A small sound classifier, trained from scratch: depths [12].
Rows from block 4 of a small sound classifier, named by matrix and row number. Each number is 128 + 32 x the weight over its row's rms, rounded and kept within 0 to 255. All counts start at 0.
After each channel's rows are labels from the 100 clips, of 14848, where the channel reaches its highest value: "top examples" is what is common among them; "loudest" is the band of the loudest frequency at the time of the peak. Only what is clearly more common there than usual is listed. The data: acted Russian speech (Dusha). In brackets: how many of the 100.
# c30: last pointwise conv (model.blocks.4.c3.0.weight, 192x192x1), inputs 0-95

c30.113 [170 189 148 112 164 163 133 104  91  77 119 101 115 183 171 142 127 112 185 129 141 120 116 109 173 154 158 133 109 115 117 141  39 124 171 170 122 136 136  98 113 157 127 122 189 127 111 126 155 129  71 146 132 158  89  77 162  80 145 142 134 111 108  91 142 120 173 120  78  83 139 131 107 112 109 114 123 129 123 139 190 101  73 162  92 170 193 135  94 144  93 139 121 179 131 105]
top examples: emotion: angry (44)
loudest: 250 to 500 Hz (52); 500 to 1000 Hz (37)

c30.8 [139 139 115 106 139 165  75 128 151  62 179  78 146 111 147 162 176 133 141 114 122 175 139 121 126 161  59 133 177 148 151 155 141 148 126 159  77 135 126 129 139 128 160 106 122  91 145 123 142 158  84 188  34 155 156  96 133 141 142 151 132 103 190 118 180 121 126 122 103 104 137 102 117 139 136 142 117 186  63 126 153 162 144 104 114 167 161 127 112 136 103 149 135 137 104 131]
top examples: emotion: angry (53)
loudest: 4000 to 8000 Hz (44); 2000 to 4000 Hz (26)

c30.64 [111 118 162  85 145 130 108 155 146 142 125  77 114 138 167 165  91 137  82 134 140 126 125 147 135 145 156 171 210 167  82 112 155 153 135 142  87  83 117  87 108  90 149 112 131 111  61 126 122 170 109 143 118 110 110  60  60 131 107 149 121 162 123  89 144 183  91 100 132 117 133 147 112 133  96  99 132 126 155 144  59  71 106 131 145 108  71 181 147 169 122 118  91 131 130 142]
top examples: emotion: positive (41)
loudest: 500 to 1000 Hz (37)

c30.131 [181 127 189 192 123 102 205  61 131 110 136 147 176 101 119 127 138 124 154  87 119 149 102  88 120 165  76  98  95 150 167 151 155 166 102 162  87 136 128 144 180 119 140 102 184  92  92 113 133 135 173  97 136 160 128  64 174 152 129 150 167 167 134 149  84 154 118 164 127 143 137 128 163 129 168 107 134 126 158 139  69 144 131 159 168 151 158 146 150 124  93  83 151 133 144 122]
top examples: emotion: positive (58)
loudest: 4000 to 8000 Hz (53)

c30.114 [139  78 101 119  89 103 152 139  95  91 154 119 122 163 117 159  87 150 133 141 102 153 174 155 135 161 147 111  92 131 164  88 132  93 163 147 127  70 107  87 104 115 178  96 146 101 110 144 166 136  90 149 173 185 157  25 133 123 114 113 110 130 139 108  61 182  75 155 108  68 125 108 187 158 191 164 126 162  90  74 125 138 154 191 106 146 108 111 145  64 136  24 166  90 140 145]
top examples: emotion: positive (59)
loudest: 500 to 1000 Hz (29)

c30.176 [116 147 155 130 171 130 123 101 107 102 126 180 123  99 157 117  99 156 143 170  91 113 135 117 189 173 129 164 167 144 101 137 102 152 105 122 160 133 143 103  68  86 131 142 120  97 168 120 160 111 109  96 153 156  31 126 140 107 178 101 160 166 189 166  93  94  70 102 174 150 140 122 138 108 152 105 148 124  65 108 179  83  79 152 131 149 141 148 138 139 130  84  97 124 135 174]
top examples: emotion: positive (56)
loudest: 500 to 1000 Hz (43)

c30.79 [123 193 161 128 135 135 115  70 153 130 148 149 133 145 113  92 101 103 142 131 125 114 155 128 112 149 157 143  77 111 148 118  90 109  75 110 138 148 157  95  95 135 102 174 138  85 155 131 115  56 141  53 139 138 137 193  86 116 168 154 131  74 182 130  71 155 136 170 151 179 142 177 115  97 104  87 118 133 108 131  84 140 162 157 101 140 132 169 152 162 151 144 112 142  91 115]
top examples: emotion: positive (68)
loudest: 250 to 500 Hz (49); 500 to 1000 Hz (32)

c30.138 [161 124 162 123 148 138 149 155 190 133 136 104 144  99 112 131 104 107 134 175 109 150 136 136 156 112 153 154 130  76 146 132  96  98 170 156 135 186 143 126 124 158 177 149 169 146 122  59  47 115 125 110  94 120 175  56 132 140  89 119 123  99 128 136 152 128  84 132 109 176 162 130 176  84 145 127 133 135 106 114  55 140 141 173 112 212  95 150 174 108 141  49 121 175  82 171]
top examples: emotion: positive (62)
loudest: 500 to 1000 Hz (46)

c30.61 [132 170 122 111 129  94 151  69 173 110  96 105  58  91 125 110 150 123  88 112 126  66 184  98 134 145 137  81 150 138 132 141 124 209 117 130  97  81 166 122 129 161  76 105 119 118 142 129  43 125 113 174 174 118 116  78 103 120 148 104  84 159  85 138 119 142 167 100 148 149 130  67 122  78  90 126 121 136 124 113 176 121 153 112  83 136 112  88  92 115 174  66  94 177 143 154]
top examples: emotion: positive (39)
loudest: 250 to 500 Hz (73); 500 to 1000 Hz (26)

c30.115 [159 124 101  78 152 103 100  93 138 112  89 133 134 112 145 119 192  27 105 113 122 119 125  98 150 127 115 158 199 117 156  92 126 191 110 185 159 117 136 144 144 185 118 149 119 184 103 150 110 161 147 169 183 129  71 146 109  75 112 120 107 178  81 167 117 110 158 113 105  98 153 112 104 116 132 139 136 105 117 133 132  97 147 124 131 111 119 139 129 123 118 147 188  87  92 136]
top examples: emotion: positive (42)
loudest: 250 to 500 Hz (66)

c30.55 [166 162 170 141  86 152  75 155 107 118 164 108  83 150 193  83 160 131 123  70  96 123 153 160 117 119 115 141 104  79 188 164 130 160 176 134 131 110 131 162 135 107 174 139 156 101 115 113  84  99  94  51 122  92 100 128 127 110 186 157  56 110 139 102 128 107 148 160 103 126  80 144  71 131 114 147 132 201 181 140 124  93 114 138 198 130 131 123 144 183  91  86 103 125  68 130]
top examples: emotion: positive (45)
loudest: 500 to 1000 Hz (34)