Rows from block 7 of a small sound classifier, named by matrix and row number. Each number is 200 + 20 x the weight over its row's rms, rounded and kept within 0 to 999. All counts start at 0.
Before each channel's rows are labels from the 100 clips, of 14848, where the channel reaches its highest value: "top examples" is what is common among them; "loudest" is the band of the loudest frequency at the time of the peak. Only what is clearly more common there than usual is listed. The data: acted Russian speech (Dusha). In brackets: how many of the 100.
# c30: last pointwise conv (model.blocks.7.c3.0.weight, 192x192x1), inputs 96-191

top examples: emotion: positive (69)
loudest: 500 to 1000 Hz (26)
c30.158,197,230,236,177,192,229,159,212,185,188,189,211,199,214,187,241,206,227,216,201,219,189,205,192,216,183,209,210,220,179,175,206,227,215,171,220,217,215,208,170,188,195,188,199,197,174,201,235,212,246,226,201,208,206,186,171,225,178,149,186,185,182,208,201,239,186,213,178,215,193,182,200,189,176,192,224,186,212,217,190,206,159,246,225,223,224,211,215,184,197,214,215,214,207,218,192

top examples: emotion: positive (52)
loudest: 250 to 500 Hz (60)
c30.95,214,229,191,205,163,219,172,219,252,219,192,179,234,203,203,203,233,171,183,211,213,216,190,240,205,245,213,172,235,199,207,183,217,218,207,206,192,195,205,197,201,230,193,214,199,218,162,231,192,166,231,191,198,211,175,231,215,214,196,181,158,211,165,190,192,209,206,227,220,235,187,190,194,175,208,186,206,214,167,260,205,174,208,191,206,189,237,217,205,184,204,204,202,215,205,211

top examples: emotion: angry (39)
loudest: 250 to 500 Hz (43); 500 to 1000 Hz (32)
c30.116,189,208,207,204,203,244,168,196,240,221,201,165,212,192,190,170,189,209,159,227,191,199,218,203,185,177,238,163,212,216,214,188,174,170,193,190,192,182,204,217,198,187,223,196,170,185,173,192,199,184,200,239,207,198,163,197,202,154,168,232,209,197,194,190,225,227,188,177,188,223,185,217,207,210,180,196,229,228,143,184,186,200,238,177,196,174,199,181,201,210,184,194,215,211,202,217

top examples: emotion: positive (43)
loudest: 250 to 500 Hz (43)
c30.84,202,182,179,223,202,206,178,182,186,211,192,199,197,215,194,227,230,180,195,180,192,208,196,196,199,184,217,177,187,190,209,191,231,216,214,227,219,171,206,226,234,228,201,188,170,216,177,199,172,171,213,191,213,201,230,234,207,216,140,206,208,186,211,208,256,187,217,208,211,189,180,208,174,205,204,193,167,233,202,249,193,187,208,181,219,213,212,183,222,171,218,195,236,214,189,217

top examples: emotion: positive (41)
loudest: 250 to 500 Hz (55)
c30.133,218,198,222,201,208,201,177,209,194,166,203,234,187,218,191,231,199,214,200,201,201,178,200,163,170,238,209,214,224,232,203,198,224,214,217,211,155,156,262,169,222,199,184,172,186,224,184,237,207,193,231,211,201,237,203,213,175,186,193,207,183,206,187,166,206,222,212,208,175,223,200,193,213,195,210,199,159,221,175,219,182,201,215,212,219,197,218,199,242,205,195,199,190,216,243,213

top examples: emotion: positive (46)
loudest: 250 to 500 Hz (56)
c30.34,236,186,168,211,194,223,227,204,211,249,202,220,200,207,202,232,161,211,194,223,216,216,199,186,232,202,173,233,206,201,211,227,188,189,192,204,180,202,230,192,223,200,197,218,227,197,197,197,211,178,218,234,241,219,140,216,193,217,238,201,203,228,173,208,212,212,179,178,194,220,238,240,221,181,221,242,179,171,167,213,211,204,189,211,214,186,221,180,204,229,191,192,217,209,185,189

top examples: emotion: positive (64)
loudest: 250 to 500 Hz (63); 500 to 1000 Hz (26)
c30.107,161,241,180,165,214,218,205,231,226,207,171,212,200,191,194,213,148,214,189,192,172,209,212,157,213,204,209,203,199,192,187,194,176,218,193,174,179,206,206,188,244,166,175,197,210,233,154,220,197,203,226,180,204,226,189,226,175,211,199,184,148,179,183,213,224,195,192,198,185,214,191,215,169,197,207,206,145,179,131,200,229,200,185,219,206,204,227,206,193,203,201,178,211,176,220,176

top examples: emotion: neutral (63)
loudest: 4000 to 8000 Hz (64)
c30.48,175,221,180,218,181,206,180,194,219,230,172,222,190,199,224,220,193,202,213,178,229,213,175,201,224,175,160,207,206,205,196,221,178,234,221,171,203,180,185,225,208,221,215,218,209,189,224,182,174,205,219,225,195,188,213,202,199,173,242,209,214,191,234,212,213,206,189,209,191,213,202,190,182,197,207,191,185,186,191,189,206,203,198,183,240,204,183,198,215,242,206,197,146,193,203,200

top examples: emotion: sad (65)
loudest: 250 to 500 Hz (51)
c30.77,232,162,210,207,203,209,205,216,176,170,209,237,203,188,187,201,219,177,175,237,222,183,182,229,211,186,166,175,188,167,206,207,198,178,181,211,234,217,227,196,225,167,179,192,196,207,196,218,250,185,201,195,198,194,153,195,191,147,179,181,208,202,208,167,205,194,196,222,203,210,204,185,201,232,179,205,217,175,217,210,177,175,197,195,143,210,153,185,194,206,180,181,174,187,193,178

top examples: emotion: positive (41)
loudest: 4000 to 8000 Hz (29)
c30.191,213,185,194,195,210,202,167,182,205,209,210,219,159,177,206,197,188,253,197,183,189,194,204,203,214,182,214,212,206,166,214,192,193,206,140,194,173,187,206,211,192,157,204,213,179,213,243,175,215,217,181,208,212,207,186,179,211,193,214,220,197,200,197,211,184,196,187,155,194,219,213,203,239,179,205,218,214,198,178,180,200,210,200,208,187,177,201,197,203,193,227,230,212,194,209,179

top examples: emotion: positive (44)
loudest: 4000 to 8000 Hz (31)
c30.49,229,236,214,194,191,206,160,194,207,220,205,225,222,200,178,220,164,200,182,200,215,200,191,229,217,194,158,195,190,183,219,225,208,208,224,214,191,183,195,176,184,233,208,182,194,227,212,214,219,211,243,188,207,193,178,184,179,199,202,200,207,189,202,194,218,185,185,206,203,181,187,187,171,176,147,177,187,200,174,202,195,205,217,178,192,199,194,193,208,212,226,189,190,200,212,159

top examples: emotion: sad (56)
loudest: 250 to 500 Hz (45)
c30.129,178,188,231,195,221,227,199,219,199,211,183,218,185,234,238,214,215,175,168,182,193,183,227,203,197,171,216,192,178,190,227,215,183,233,205,221,224,172,196,158,205,186,185,190,165,206,190,211,177,189,195,232,193,222,182,187,199,181,167,180,209,196,210,204,214,211,223,208,177,186,207,216,188,212,190,199,194,213,199,194,223,215,207,149,212,219,146,157,202,217,194,161,191,174,199,212

top examples: emotion: neutral (63)
loudest: 4000 to 8000 Hz (58)
c30.12,205,205,205,218,165,188,162,162,196,201,186,234,187,205,209,185,190,211,168,211,216,193,196,235,196,182,191,214,168,185,210,225,185,193,189,230,226,217,200,198,217,191,193,185,207,163,233,227,209,201,193,185,198,159,173,231,196,195,184,163,202,221,233,183,165,186,192,218,176,204,171,196,163,227,178,189,155,157,205,199,222,207,175,181,218,181,209,194,182,216,201,202,208,178,177,174

top examples: emotion: angry (40)
loudest: 250 to 500 Hz (40)
c30.35,218,227,199,199,188,257,172,199,200,203,165,195,212,208,233,220,202,187,184,182,204,229,163,200,204,230,200,193,195,218,188,219,204,185,207,225,198,187,229,183,214,215,226,192,168,181,167,212,203,209,249,216,183,166,213,211,214,197,208,196,167,198,206,215,226,231,208,212,179,232,215,190,210,221,204,162,202,184,228,153,223,176,227,221,181,229,220,184,186,181,168,171,191,217,171,194

top examples: emotion: sad (64)
loudest: 250 to 500 Hz (49)
c30.91,217,159,168,194,183,198,165,180,213,178,197,269,255,193,169,186,208,196,212,213,174,196,184,221,174,190,174,167,235,205,204,203,203,173,158,188,216,191,175,200,209,168,185,217,204,201,216,201,194,174,177,244,191,209,199,210,208,154,192,185,201,219,175,186,198,187,178,182,229,210,194,214,191,194,203,184,194,183,227,186,171,199,202,216,167,164,189,177,183,189,185,189,193,205,175,171

top examples: emotion: positive (54)
loudest: 250 to 500 Hz (46); 500 to 1000 Hz (27)
c30.145,210,193,226,226,237,204,190,196,226,192,195,210,228,194,190,174,189,214,251,194,233,183,221,174,195,197,189,199,195,211,164,195,190,189,180,199,194,205,207,185,201,173,208,197,196,203,207,189,167,166,213,187,239,186,244,185,191,218,166,225,175,199,206,193,182,207,223,189,171,148,194,169,183,184,210,197,177,192,190,183,197,180,192,198,225,213,229,203,184,194,201,195,221,239,229,219

top examples: emotion: angry (43)
loudest: 500 to 1000 Hz (42)
c30.3,196,207,202,206,216,197,212,182,181,191,219,203,239,217,237,201,172,203,214,193,179,179,215,221,195,209,176,232,197,185,210,152,176,235,210,197,204,174,204,176,227,239,203,201,176,199,195,209,178,203,189,231,175,202,241,204,192,222,195,212,234,181,220,203,177,190,201,192,203,165,234,165,189,182,216,190,227,227,200,202,163,236,189,220,180,160,197,204,207,205,181,219,179,202,165,181

top examples: emotion: sad (61)
loudest: 250 to 500 Hz (43)
c30.36,177,168,199,221,196,187,193,205,209,201,209,229,205,168,191,193,175,225,190,223,208,198,197,216,185,238,205,166,201,157,211,191,197,120,170,174,191,196,184,210,197,199,209,191,232,187,210,213,236,163,178,192,195,169,194,192,221,196,195,183,203,224,212,166,180,194,198,214,215,205,184,227,201,222,183,186,222,217,221,194,160,200,223,237,169,184,184,173,207,210,169,199,173,179,149,191

top examples: emotion: angry (39)
loudest: 500 to 1000 Hz (25)
c30.73,227,181,197,187,225,160,172,228,183,213,191,194,184,205,209,212,204,206,212,176,211,238,221,192,217,182,200,237,216,192,173,192,199,169,180,174,174,166,225,163,198,200,189,146,222,226,191,206,211,200,218,179,213,188,202,206,237,219,206,189,169,195,201,209,229,194,193,216,181,202,180,215,213,172,203,182,191,183,208,170,206,195,178,180,175,178,197,166,198,215,211,188,154,185,196,163

top examples: emotion: sad (62)
loudest: 250 to 500 Hz (47)
c30.52,234,191,207,217,199,161,215,233,193,218,165,219,223,203,193,221,217,221,225,230,193,199,200,233,219,205,199,198,169,181,178,200,175,215,155,218,212,171,176,202,163,153,201,189,188,193,215,216,185,179,217,214,224,206,181,188,184,206,188,181,221,216,197,169,171,198,194,209,194,218,165,138,204,183,157,229,208,199,202,189,199,183,227,195,219,208,210,186,213,235,177,227,186,197,226,183

top examples: emotion: sad (56)
loudest: 250 to 500 Hz (52)
c30.29,204,171,179,190,214,213,188,228,176,187,198,233,221,176,185,163,198,214,212,186,194,226,165,172,188,196,191,215,226,180,197,178,210,162,138,183,207,191,204,211,218,186,166,199,237,186,200,179,206,164,178,194,193,208,222,202,196,147,176,179,206,217,223,176,193,181,197,192,249,195,183,201,194,211,211,179,227,196,213,180,172,185,196,205,147,154,211,218,171,191,179,164,176,205,213,176

top examples: emotion: positive (47)
loudest: 250 to 500 Hz (57)
c30.172,185,234,189,186,194,253,189,203,221,218,193,216,212,211,229,250,160,225,231,218,190,212,211,187,194,196,197,223,209,191,186,202,200,234,212,191,226,198,211,247,215,226,155,222,201,202,209,212,212,188,200,224,217,165,188,198,237,223,197,206,172,183,159,223,197,195,196,167,188,215,195,199,204,186,246,192,208,187,174,191,228,213,197,239,218,193,230,195,181,233,174,229,210,206,219,208

top examples: emotion: angry (54)
loudest: 4000 to 8000 Hz (49)
c30.175,190,240,193,205,210,195,190,186,198,180,172,187,209,217,176,216,242,228,208,192,193,195,184,222,218,195,218,179,188,238,206,190,245,191,194,165,217,199,216,205,206,221,182,222,195,204,196,215,240,164,207,239,190,235,198,225,220,203,186,209,187,211,149,217,186,192,200,199,216,216,204,228,209,210,229,181,172,257,182,214,192,194,199,210,238,176,196,209,236,242,198,221,201,188,216,201

top examples: emotion: positive (45)
loudest: 250 to 500 Hz (52)
c30.189,199,219,209,213,196,210,168,221,242,242,190,168,192,172,211,192,162,148,197,202,208,221,221,208,229,217,186,182,182,125,171,181,153,180,203,205,202,159,193,219,194,208,188,189,192,235,161,226,176,188,250,180,163,207,173,212,213,173,214,184,202,193,204,192,156,217,195,179,189,211,224,204,212,226,181,194,215,191,204,218,198,235,200,213,177,180,223,204,204,184,203,205,177,192,197,209

top examples: emotion: positive (43)
loudest: 250 to 500 Hz (40)
c30.168,207,190,211,195,220,217,194,204,190,218,233,212,223,184,224,207,183,181,180,199,197,239,192,189,188,215,213,164,205,197,164,210,216,232,195,216,174,234,207,202,219,218,184,230,196,193,199,212,233,186,214,161,212,201,218,200,209,221,224,184,206,161,207,221,197,220,191,192,229,186,174,180,210,184,183,189,172,221,158,209,188,230,228,218,207,207,167,212,180,194,224,137,195,229,187,213

top examples: emotion: positive (40)
loudest: 250 to 500 Hz (48)
c30.125,190,193,192,185,202,229,195,219,167,195,205,175,229,221,196,213,189,196,220,201,189,199,209,204,201,216,169,202,195,176,189,209,179,226,218,192,173,230,162,200,160,216,212,226,223,196,183,182,207,195,205,177,187,211,250,193,243,206,205,192,193,200,187,183,235,266,222,228,194,173,177,218,176,169,198,228,195,217,199,175,199,202,186,209,198,190,211,183,175,191,204,185,218,172,202,145

top examples: emotion: positive (47)
loudest: 500 to 1000 Hz (35)
c30.1,200,174,192,187,202,227,231,196,190,192,170,175,174,199,221,176,175,217,219,188,221,190,189,202,202,201,169,226,212,195,196,230,186,180,204,203,194,174,209,198,195,196,189,170,199,146,171,225,201,168,151,216,170,178,217,227,183,202,186,194,229,162,217,212,208,207,205,214,187,179,231,203,184,193,203,187,221,210,192,188,184,222,189,177,206,206,215,211,214,235,167,180,180,188,217,199