A small sound classifier, trained from scratch.
Data: trained on acted Russian speech (Dusha), 26041 training examples.
Rows from block 6 of a small sound classifier, named by matrix and row number. Each number is 500 + 40 x the weight over its row's rms, rounded and kept within 0 to 999. All counts start at 0. Numbers have three digits each.
After each channel's rows are labels from the 100 clips, of 14848, where the channel reaches its highest value: "top examples" is what is common among them. Only what is clearly more common there than usual is listed. The data: acted Russian speech (Dusha). In brackets: how many of the 100.
# c30: last pointwise conv (model.blocks.6.c3.0.weight, 192x192x1), inputs 96-191

c30.22:548480509501486519460492471500483460437481446536516507499479444572461526552551531487507437500497541426524460478504417544499452527526491515485488518500516445523493580518558485429515551503473480532501495431460487541439499447491569485513429487496484410456449532516465486502561485565528513478
top examples: emotion: angry (44)

c30.99:504518537524417498485457467472500485485486430477542563445510501463450465542523488486523547548475543541502505489472428443465493552523481551460575510436509463459525459502499466460588466437557531512446393481484483529520548541520543556490436468456479454519376472511472468490457532488542518512
top examples: emotion: positive (57)

c30.38:510417539519510419499537496470419517417506488534489560485552492508508535549467510506428416509489498420506481497475474545508470552485548525522576433464486536483546514550413494482426442514471508532492469526524499515558496449512503488474479427539522494510489506495486476497493502527488633529
top examples: emotion: angry (45)

c30.124:599464511466496570522465412490580435468483437523530472487473469465477517501499542482498500520432514519567457492439499546542474418455576411436452563522555507522501435472456494513505529510549541401462473477501469505521530521541510460439551458544509475499465481572501489462542481494499521439
top examples: emotion: angry (39)

c30.164:574520503472506523531500526524469435554573485475518457532497468524535533532505455562473576564503555506494425451538529568483470524478514474495453566493470551498521427573442528503476513586476489415397523503584516545529435559457413520515506522429524511446551469424512544472544431489488528563
top examples: emotion: angry (46)

c30.125:431505558444440532515484456481484512461447468473465503461411468443506431417514410501452500436477545577552465542508471588494485492433437475523547475470458494492603518529542484409434484481470514500443515447455505515533568483516488531497439456507452447452457518510515549486470484490509534550
top examples: emotion: positive (72)

c30.147:555484550501525535462473561497489455507494456528488514516480508554487590524507517523561589480530497544535515554507548540442499500467527504476535486574461436479552510480466537468550477381523464467498466515462503469552508572504594524457543464544545513509466493466457508474470466462468444536
top examples: emotion: positive (45)

c30.168:493483502423582522533526487405528514455498524435524478514502527452530503464447536480516458478495520428495523532488498512540431486522525537451439528458551501508550514498503529538531484455515488528468556440474482515463542478464540508450396424577550525520560479530529498455555500528491543463
top examples: emotion: angry (52)

c30.21:486560505428474460507472470517433536542467486520537522456459492428559476600507531539517490571453467555577500483493553520454490559467498420480478458483479532431491450456502494409457505470440427445488453451542500443467468423452526526540490469489560415507473460555449551508439533558568503505
top examples: emotion: positive (67)

c30.25:482519503461578542525533544537514469539527518467510465454478488448468415552524535463523512453540515479459549505402496537520479550524493491480466419455528455570483475520576506522501478573486426569492530518526520477513488489534490537545502535490530507487544518573432485485494512560556580447
top examples: emotion: angry (39)

c30.62:489581542525536480485522550531479553548481474541529527527508415509576519417548467463535509471433563588539514497525524519482547400477441541546508493605491572492494529467554570500481472489496493484520454466540476561521446418502435500527465527467493492409546464472470530534498459500404467527
top examples: emotion: angry (67)

c30.141:552534499538417515471489559503499496545501510515470545485588506544544500479525504577491475498496474566519441439499533490532558468460480534508494537505499515447399462475453467534563492460460468459488476483499522514480517469487542486482536509481486494506547541512577483509527494553507399456
top examples: emotion: angry (43)

c30.33:497494519598546518519596545462521566491473500486536573486444459520530544453394438523397465539512526525508467488473486459435464476541454552546560435512473494464454532496456544474480541521564511440448468488487472452432535551478493515481490488468567512521519480503395513540498471456445568507
top examples: emotion: angry (46)

c30.53:579458469527538492498452550462545485407407564526471503499456484514547432447461504469515532521426491505506496463492399499492558455459509475457461472471518481508516536535479523485483490488511507477505513504554531566456533472485474542530440473428428504501505421531492477421555440554501537483
top examples: emotion: angry (55)

c30.178:569495521487569529441557467575539513467598427581490492495490505494451495594450501487534566553431528533425562555465462490522506503508518494501546577500454549491492488520481453458510429449536461489480494477494501439473495478468538512547556455585492480477462507491475544484455531468484458462
top examples: emotion: angry (52)

c30.166:561414547454504496512473522542484458513509497512573460491405495530431495516505505484515501419514552489479514526512514498559491464518469503518534511511558463497493594474515497502475518450502521566472482527473450491490480512558479468473461419520449506552467479492516437484574436595462519516
top examples: emotion: angry (42)

c30.176:556542484549520493487449495494453445385497454547559522455545487523492508501461488494440506501534468591433554577479541487463495496476549489475517513557490544495455486529438465458461456459460495523434425552454551495552553470510552501508537468522520444509479474433529509546511472440500494459
top examples: emotion: angry (46)

c30.60:502535538459573521432498485544470491581428494486487519498518495388511509517524462494503483537500439559528482546540566490521435519457515489504489478473453588487550406467481453408466499496509458531483528477610563474530405461488463451464447546468562488521420480541547550417530541514515448584
top examples: emotion: positive (43)

c30.152:528500543500461466532578532440470497562555538450479450457502486374555512457428476423550501490434473439474546487498523553462485520458608547501497428461486501501564548470520483520496461484465505493530533483441484514545525446543451558452531500519486540504518518452446475511465579438470442521
top examples: emotion: positive (60)

c30.102:473462489516529504544508540430517546452501508500486488510506476524584490516486505473490497491502568556490512479509481553521504485428496528501521513535503539479566509459421519521490511445470564486503465471568540476510551472478460501501504474412504504518499433428486552566486500511533467562
top examples: emotion: positive (44)

c30.105:423463535502494524481475540501484496507558513512474520484447465495528566471450433513515484454549594445536515594458457461479506524496475520539525457598456488511512554464409573520502589531483425504473456530574482499526462511482530475519533440471458454544505585515437482516522563510472504434
top examples: emotion: angry (49)

c30.97:518491490515508588511443474409535492492525415597499534493562543507421508565519513466567472552514493503555507470481512505502497442534580441444540507449536546478482435518456503437477489546437486532428505560531518361466541465447527504617516496554464536521464492548492534492551486555597496516
top examples: emotion: angry (73)

c30.146:415558516545507563489435489524553479521453492490500508530531457561541518551492458540578477556425517502500533519516543488533528464551463554493422486470530512517422513437503520574424534466538524563513521503507459547426468532522493419508432460466549544525514491561477536488428494454543531472
top examples: emotion: angry (47)

c30.80:469527494498509524539491547432470497507522531481466492512551481526500405516469525547517464518494494506567464520522489513476562571549493541533561540447480512417483544416499533484554535482462474503570517484519577471453471470454514382502583528377568495561492448489541460556437518494481488516
top examples: emotion: positive (46)

c30.130:489521521545530553511458612499518466490517509520505403550503442503520466503484499545522505493498507475509546500469517469528473486454458473551458474504528589448510511443472508577443558524497514473579514472460458501439400531500432549500453490458524535473550529486525422433540536527475471517
top examples: emotion: angry (46)

c30.135:530499498558433504499505542432551472520458502570455453539550548482451566504442483497511490498494473435471406482516475493548504364496475491498534495460530517442484524379450452534479525531525449466526534459464514532431495474477472552468464515487503475523526547509572487471469488516537493409
top examples: emotion: angry (64)

c30.31:576554454560487562476513528505512541527492450499424508498483451504416597489442499556446511493461466442492506574495533544478418580510590562575494494508446521442519502499437501550551516515548488496436530473493450491493478491498438502492489514603486566462492461505516506524498500525513385539
top examples: emotion: angry (44)

c30.112:517451548453460522459495498480457497561498534419455510534516543478533556550526547511477534500533545494490477508528486570536553461526510435465498507466467501472531487459473482524519519463541494466551564492520498463489524565527496554441531509500414477499457504578529528472461402545546454452
top examples: emotion: positive (44)

c30.109:441519438533565552503459438539529470437475473582524518520578476502507478632483501465501531501531541496469514432475481486414501487499538538449464474525491446593524550465465476497433479475539461583448464518450534534475508445516565502514429499559433472505476524500493489475539501539473602468
top examples: emotion: angry (52)

c30.61:499460515491513442501481518437490530429492566531497417459505583539510449438433529502578529527510495438542435453486487472525528440484457512527502501546485470480530472467491471581602471464495563565527484476491471559493543508454515485479510534559587555514485475385581526463505510501457508517
top examples: emotion: positive (41)

c30.64:542469425468489439496465518482453485517508432439495501526468510500522483518545472459459536509473460516456461506531478527489504505520457492503469511481553530543484460524506456452432428464572464404457554513490503422472495538488444544450558449497520508483464433509588498458491575516497483545
top examples: emotion: positive (53)

c30.50:505542509468436491444451540484506449413508532446470408558465468502543494500509406528492558450465544494473585538452491519443471508548528520528458472486530455495483487505536537457499446528566512465456541573566477471499484510441518532522509557453515476489480537404490504545507565426512587470
top examples: emotion: positive (51)

c30.41:492492487571587566517457533500486464506464496437516445540556499453500539459492520495458548461463499471449519557504491448490545473508526516438448436449479471553451526406408550478522491455491497531478474484499584568553501472454512509475463500439482538451493470540480491463515477467491544433
top examples: emotion: positive (52)

c30.150:560503474438519470456458513465450525451544439470497567487552514489541493518599498498489494487479450494504469494492485461466474532523503530480516449465443532496537496455483430503465529575469525597549483455461557595514524472448558417514501549503476441475467456506498461545567533521505556559
top examples: emotion: angry (46)

c30.138:503414507446538486446519512534486592459492536439455506463495522565520522477504511471545459463558488557459486490564497557524567505516482565438571513480450566517504560562540542458522467435451458495474463501444526443534522543467500538444449499568555494488535436534523505426455584466524469529
top examples: emotion: positive (39)

c30.122:500452520516521465496470534521489487486501393521494462486544531445472541549490415473525408515495502499492430490474556479532495444512485508520518546542491524463592427458543412397462437526518554510452463541442486468496487489474445559458527509474501478497555475443599462422539546413547468538
top examples: emotion: positive (62)

c30.126:610562519469396553551487469538470545549507479503515539582518503482520534511516508548545487454463488524536497517493521475446462473489439514521560494608510535473535424531509432448425452613474490507504524472572507531496495500424490499548467483466564532541540452507528549485551436553542508567
top examples: emotion: positive (53)

c30.30:451498564516447510447515426468477422537571436505500484496494453482472483504492541511497460498531585489474510580486587500430540517542473504451490469461377561477584519506512500503490535445438537513527446483559466551568446437480494419476494546510529380446547571451563486491516478573475514464
top examples: emotion: positive (53)

c30.181:449463421462461552515505587527535564468476503511532526418429548463521499548478523483565467466535551441543493475438538458521522476438585488500452508550442495504490478489401559480553537508455567493454482538603479510485514451434501453523560467469483481510506549475509553467489557492508496518
top examples: emotion: angry (43)

c30.184:528431509543471407487515456466504492429455559426448505517381496491485504430516501439477452462488429518510440464514497519512463529454533464542565492450482489431507446472545524407505504476508422458556564538524471470469519465513502525434443483466536448579433447570513534484508561403478492566
top examples: emotion: positive (59)

c30.27:515525504566508487538451524498453507448506452368496555438488486525459513537486554455507458466507535542542490563452486506471451607486514443459585427490458443488427544545504487450573510538521474507549439527524609542486545529459547516504460460526530488599535494555486476512544585462470476517
top examples: emotion: positive (44)

c30.42:461548559479457558543472503477475532468541419551403428441560536486504466428424488417490572438535494477526544557560454443454547482553595509482519536469464425427522535471500495507482514493489426458529498493515561471434531529471576481509513506522502552495543500523493448530394547425510457544
top examples: emotion: positive (73)

c30.69:504484534511534529491432506596430609592497468476494492493505616439494533475510465484492491426440482436482469511561571536546474504461518547527514516459499521485562462499540441462493459455471545528529394506495500477486513501493521494448531438511445551514460508489484470501539516472526429526
top examples: emotion: positive (63)

c30.161:491455451449461490560521512482494520414466459545467530514462462554425446465473422532489552586515521541555515439549459499466561475489599525519559505553516447550523475525545512534482557460517501463423458452461519554471559522479523511475509433515516537423525487476524551470536477444517491544
top examples: emotion: positive (54)

c30.58:487451514476526595524467536490540468505441465414444447503522562490523519471461452499515526482552354512486489552500451463504507520466500502520515484528510463506510486546482488503575489503481450497458542512524595392508470480463464457524496435526541468523460492391531571499494476458548427538
top examples: emotion: positive (50)

c30.95:513541488504498507467481514505597471511472491506521432551552472445481463489554457539483498444449515443527515500496526524580495389425387483487467491509470513510538574451450491522483488435435472465516459445479484482469464512512431534509506548481514468527488571503489460519502492507466466551
top examples: emotion: positive (39)

c30.156:521523470485518535530440529428522553503497449466453493510477461479527584461467481497580561482477504426501581533463498532501472513533545492523511450403517515487430485502525619493545486529528512460500523510554576547503451446454476477576473514447544571585546524469454474550454561457536503475
top examples: emotion: positive (47)

c30.9:519486544494482494542496452471496487524493458484449495518478568517545574438533504477537520478534528506517547477521478439540457561490489529478614498538546515523387541499448526533452500541486468516536450434529515516470527522576522547518444511532450488514421457462474451456479535551489488522
top examples: emotion: positive (44); emotion: angry (40)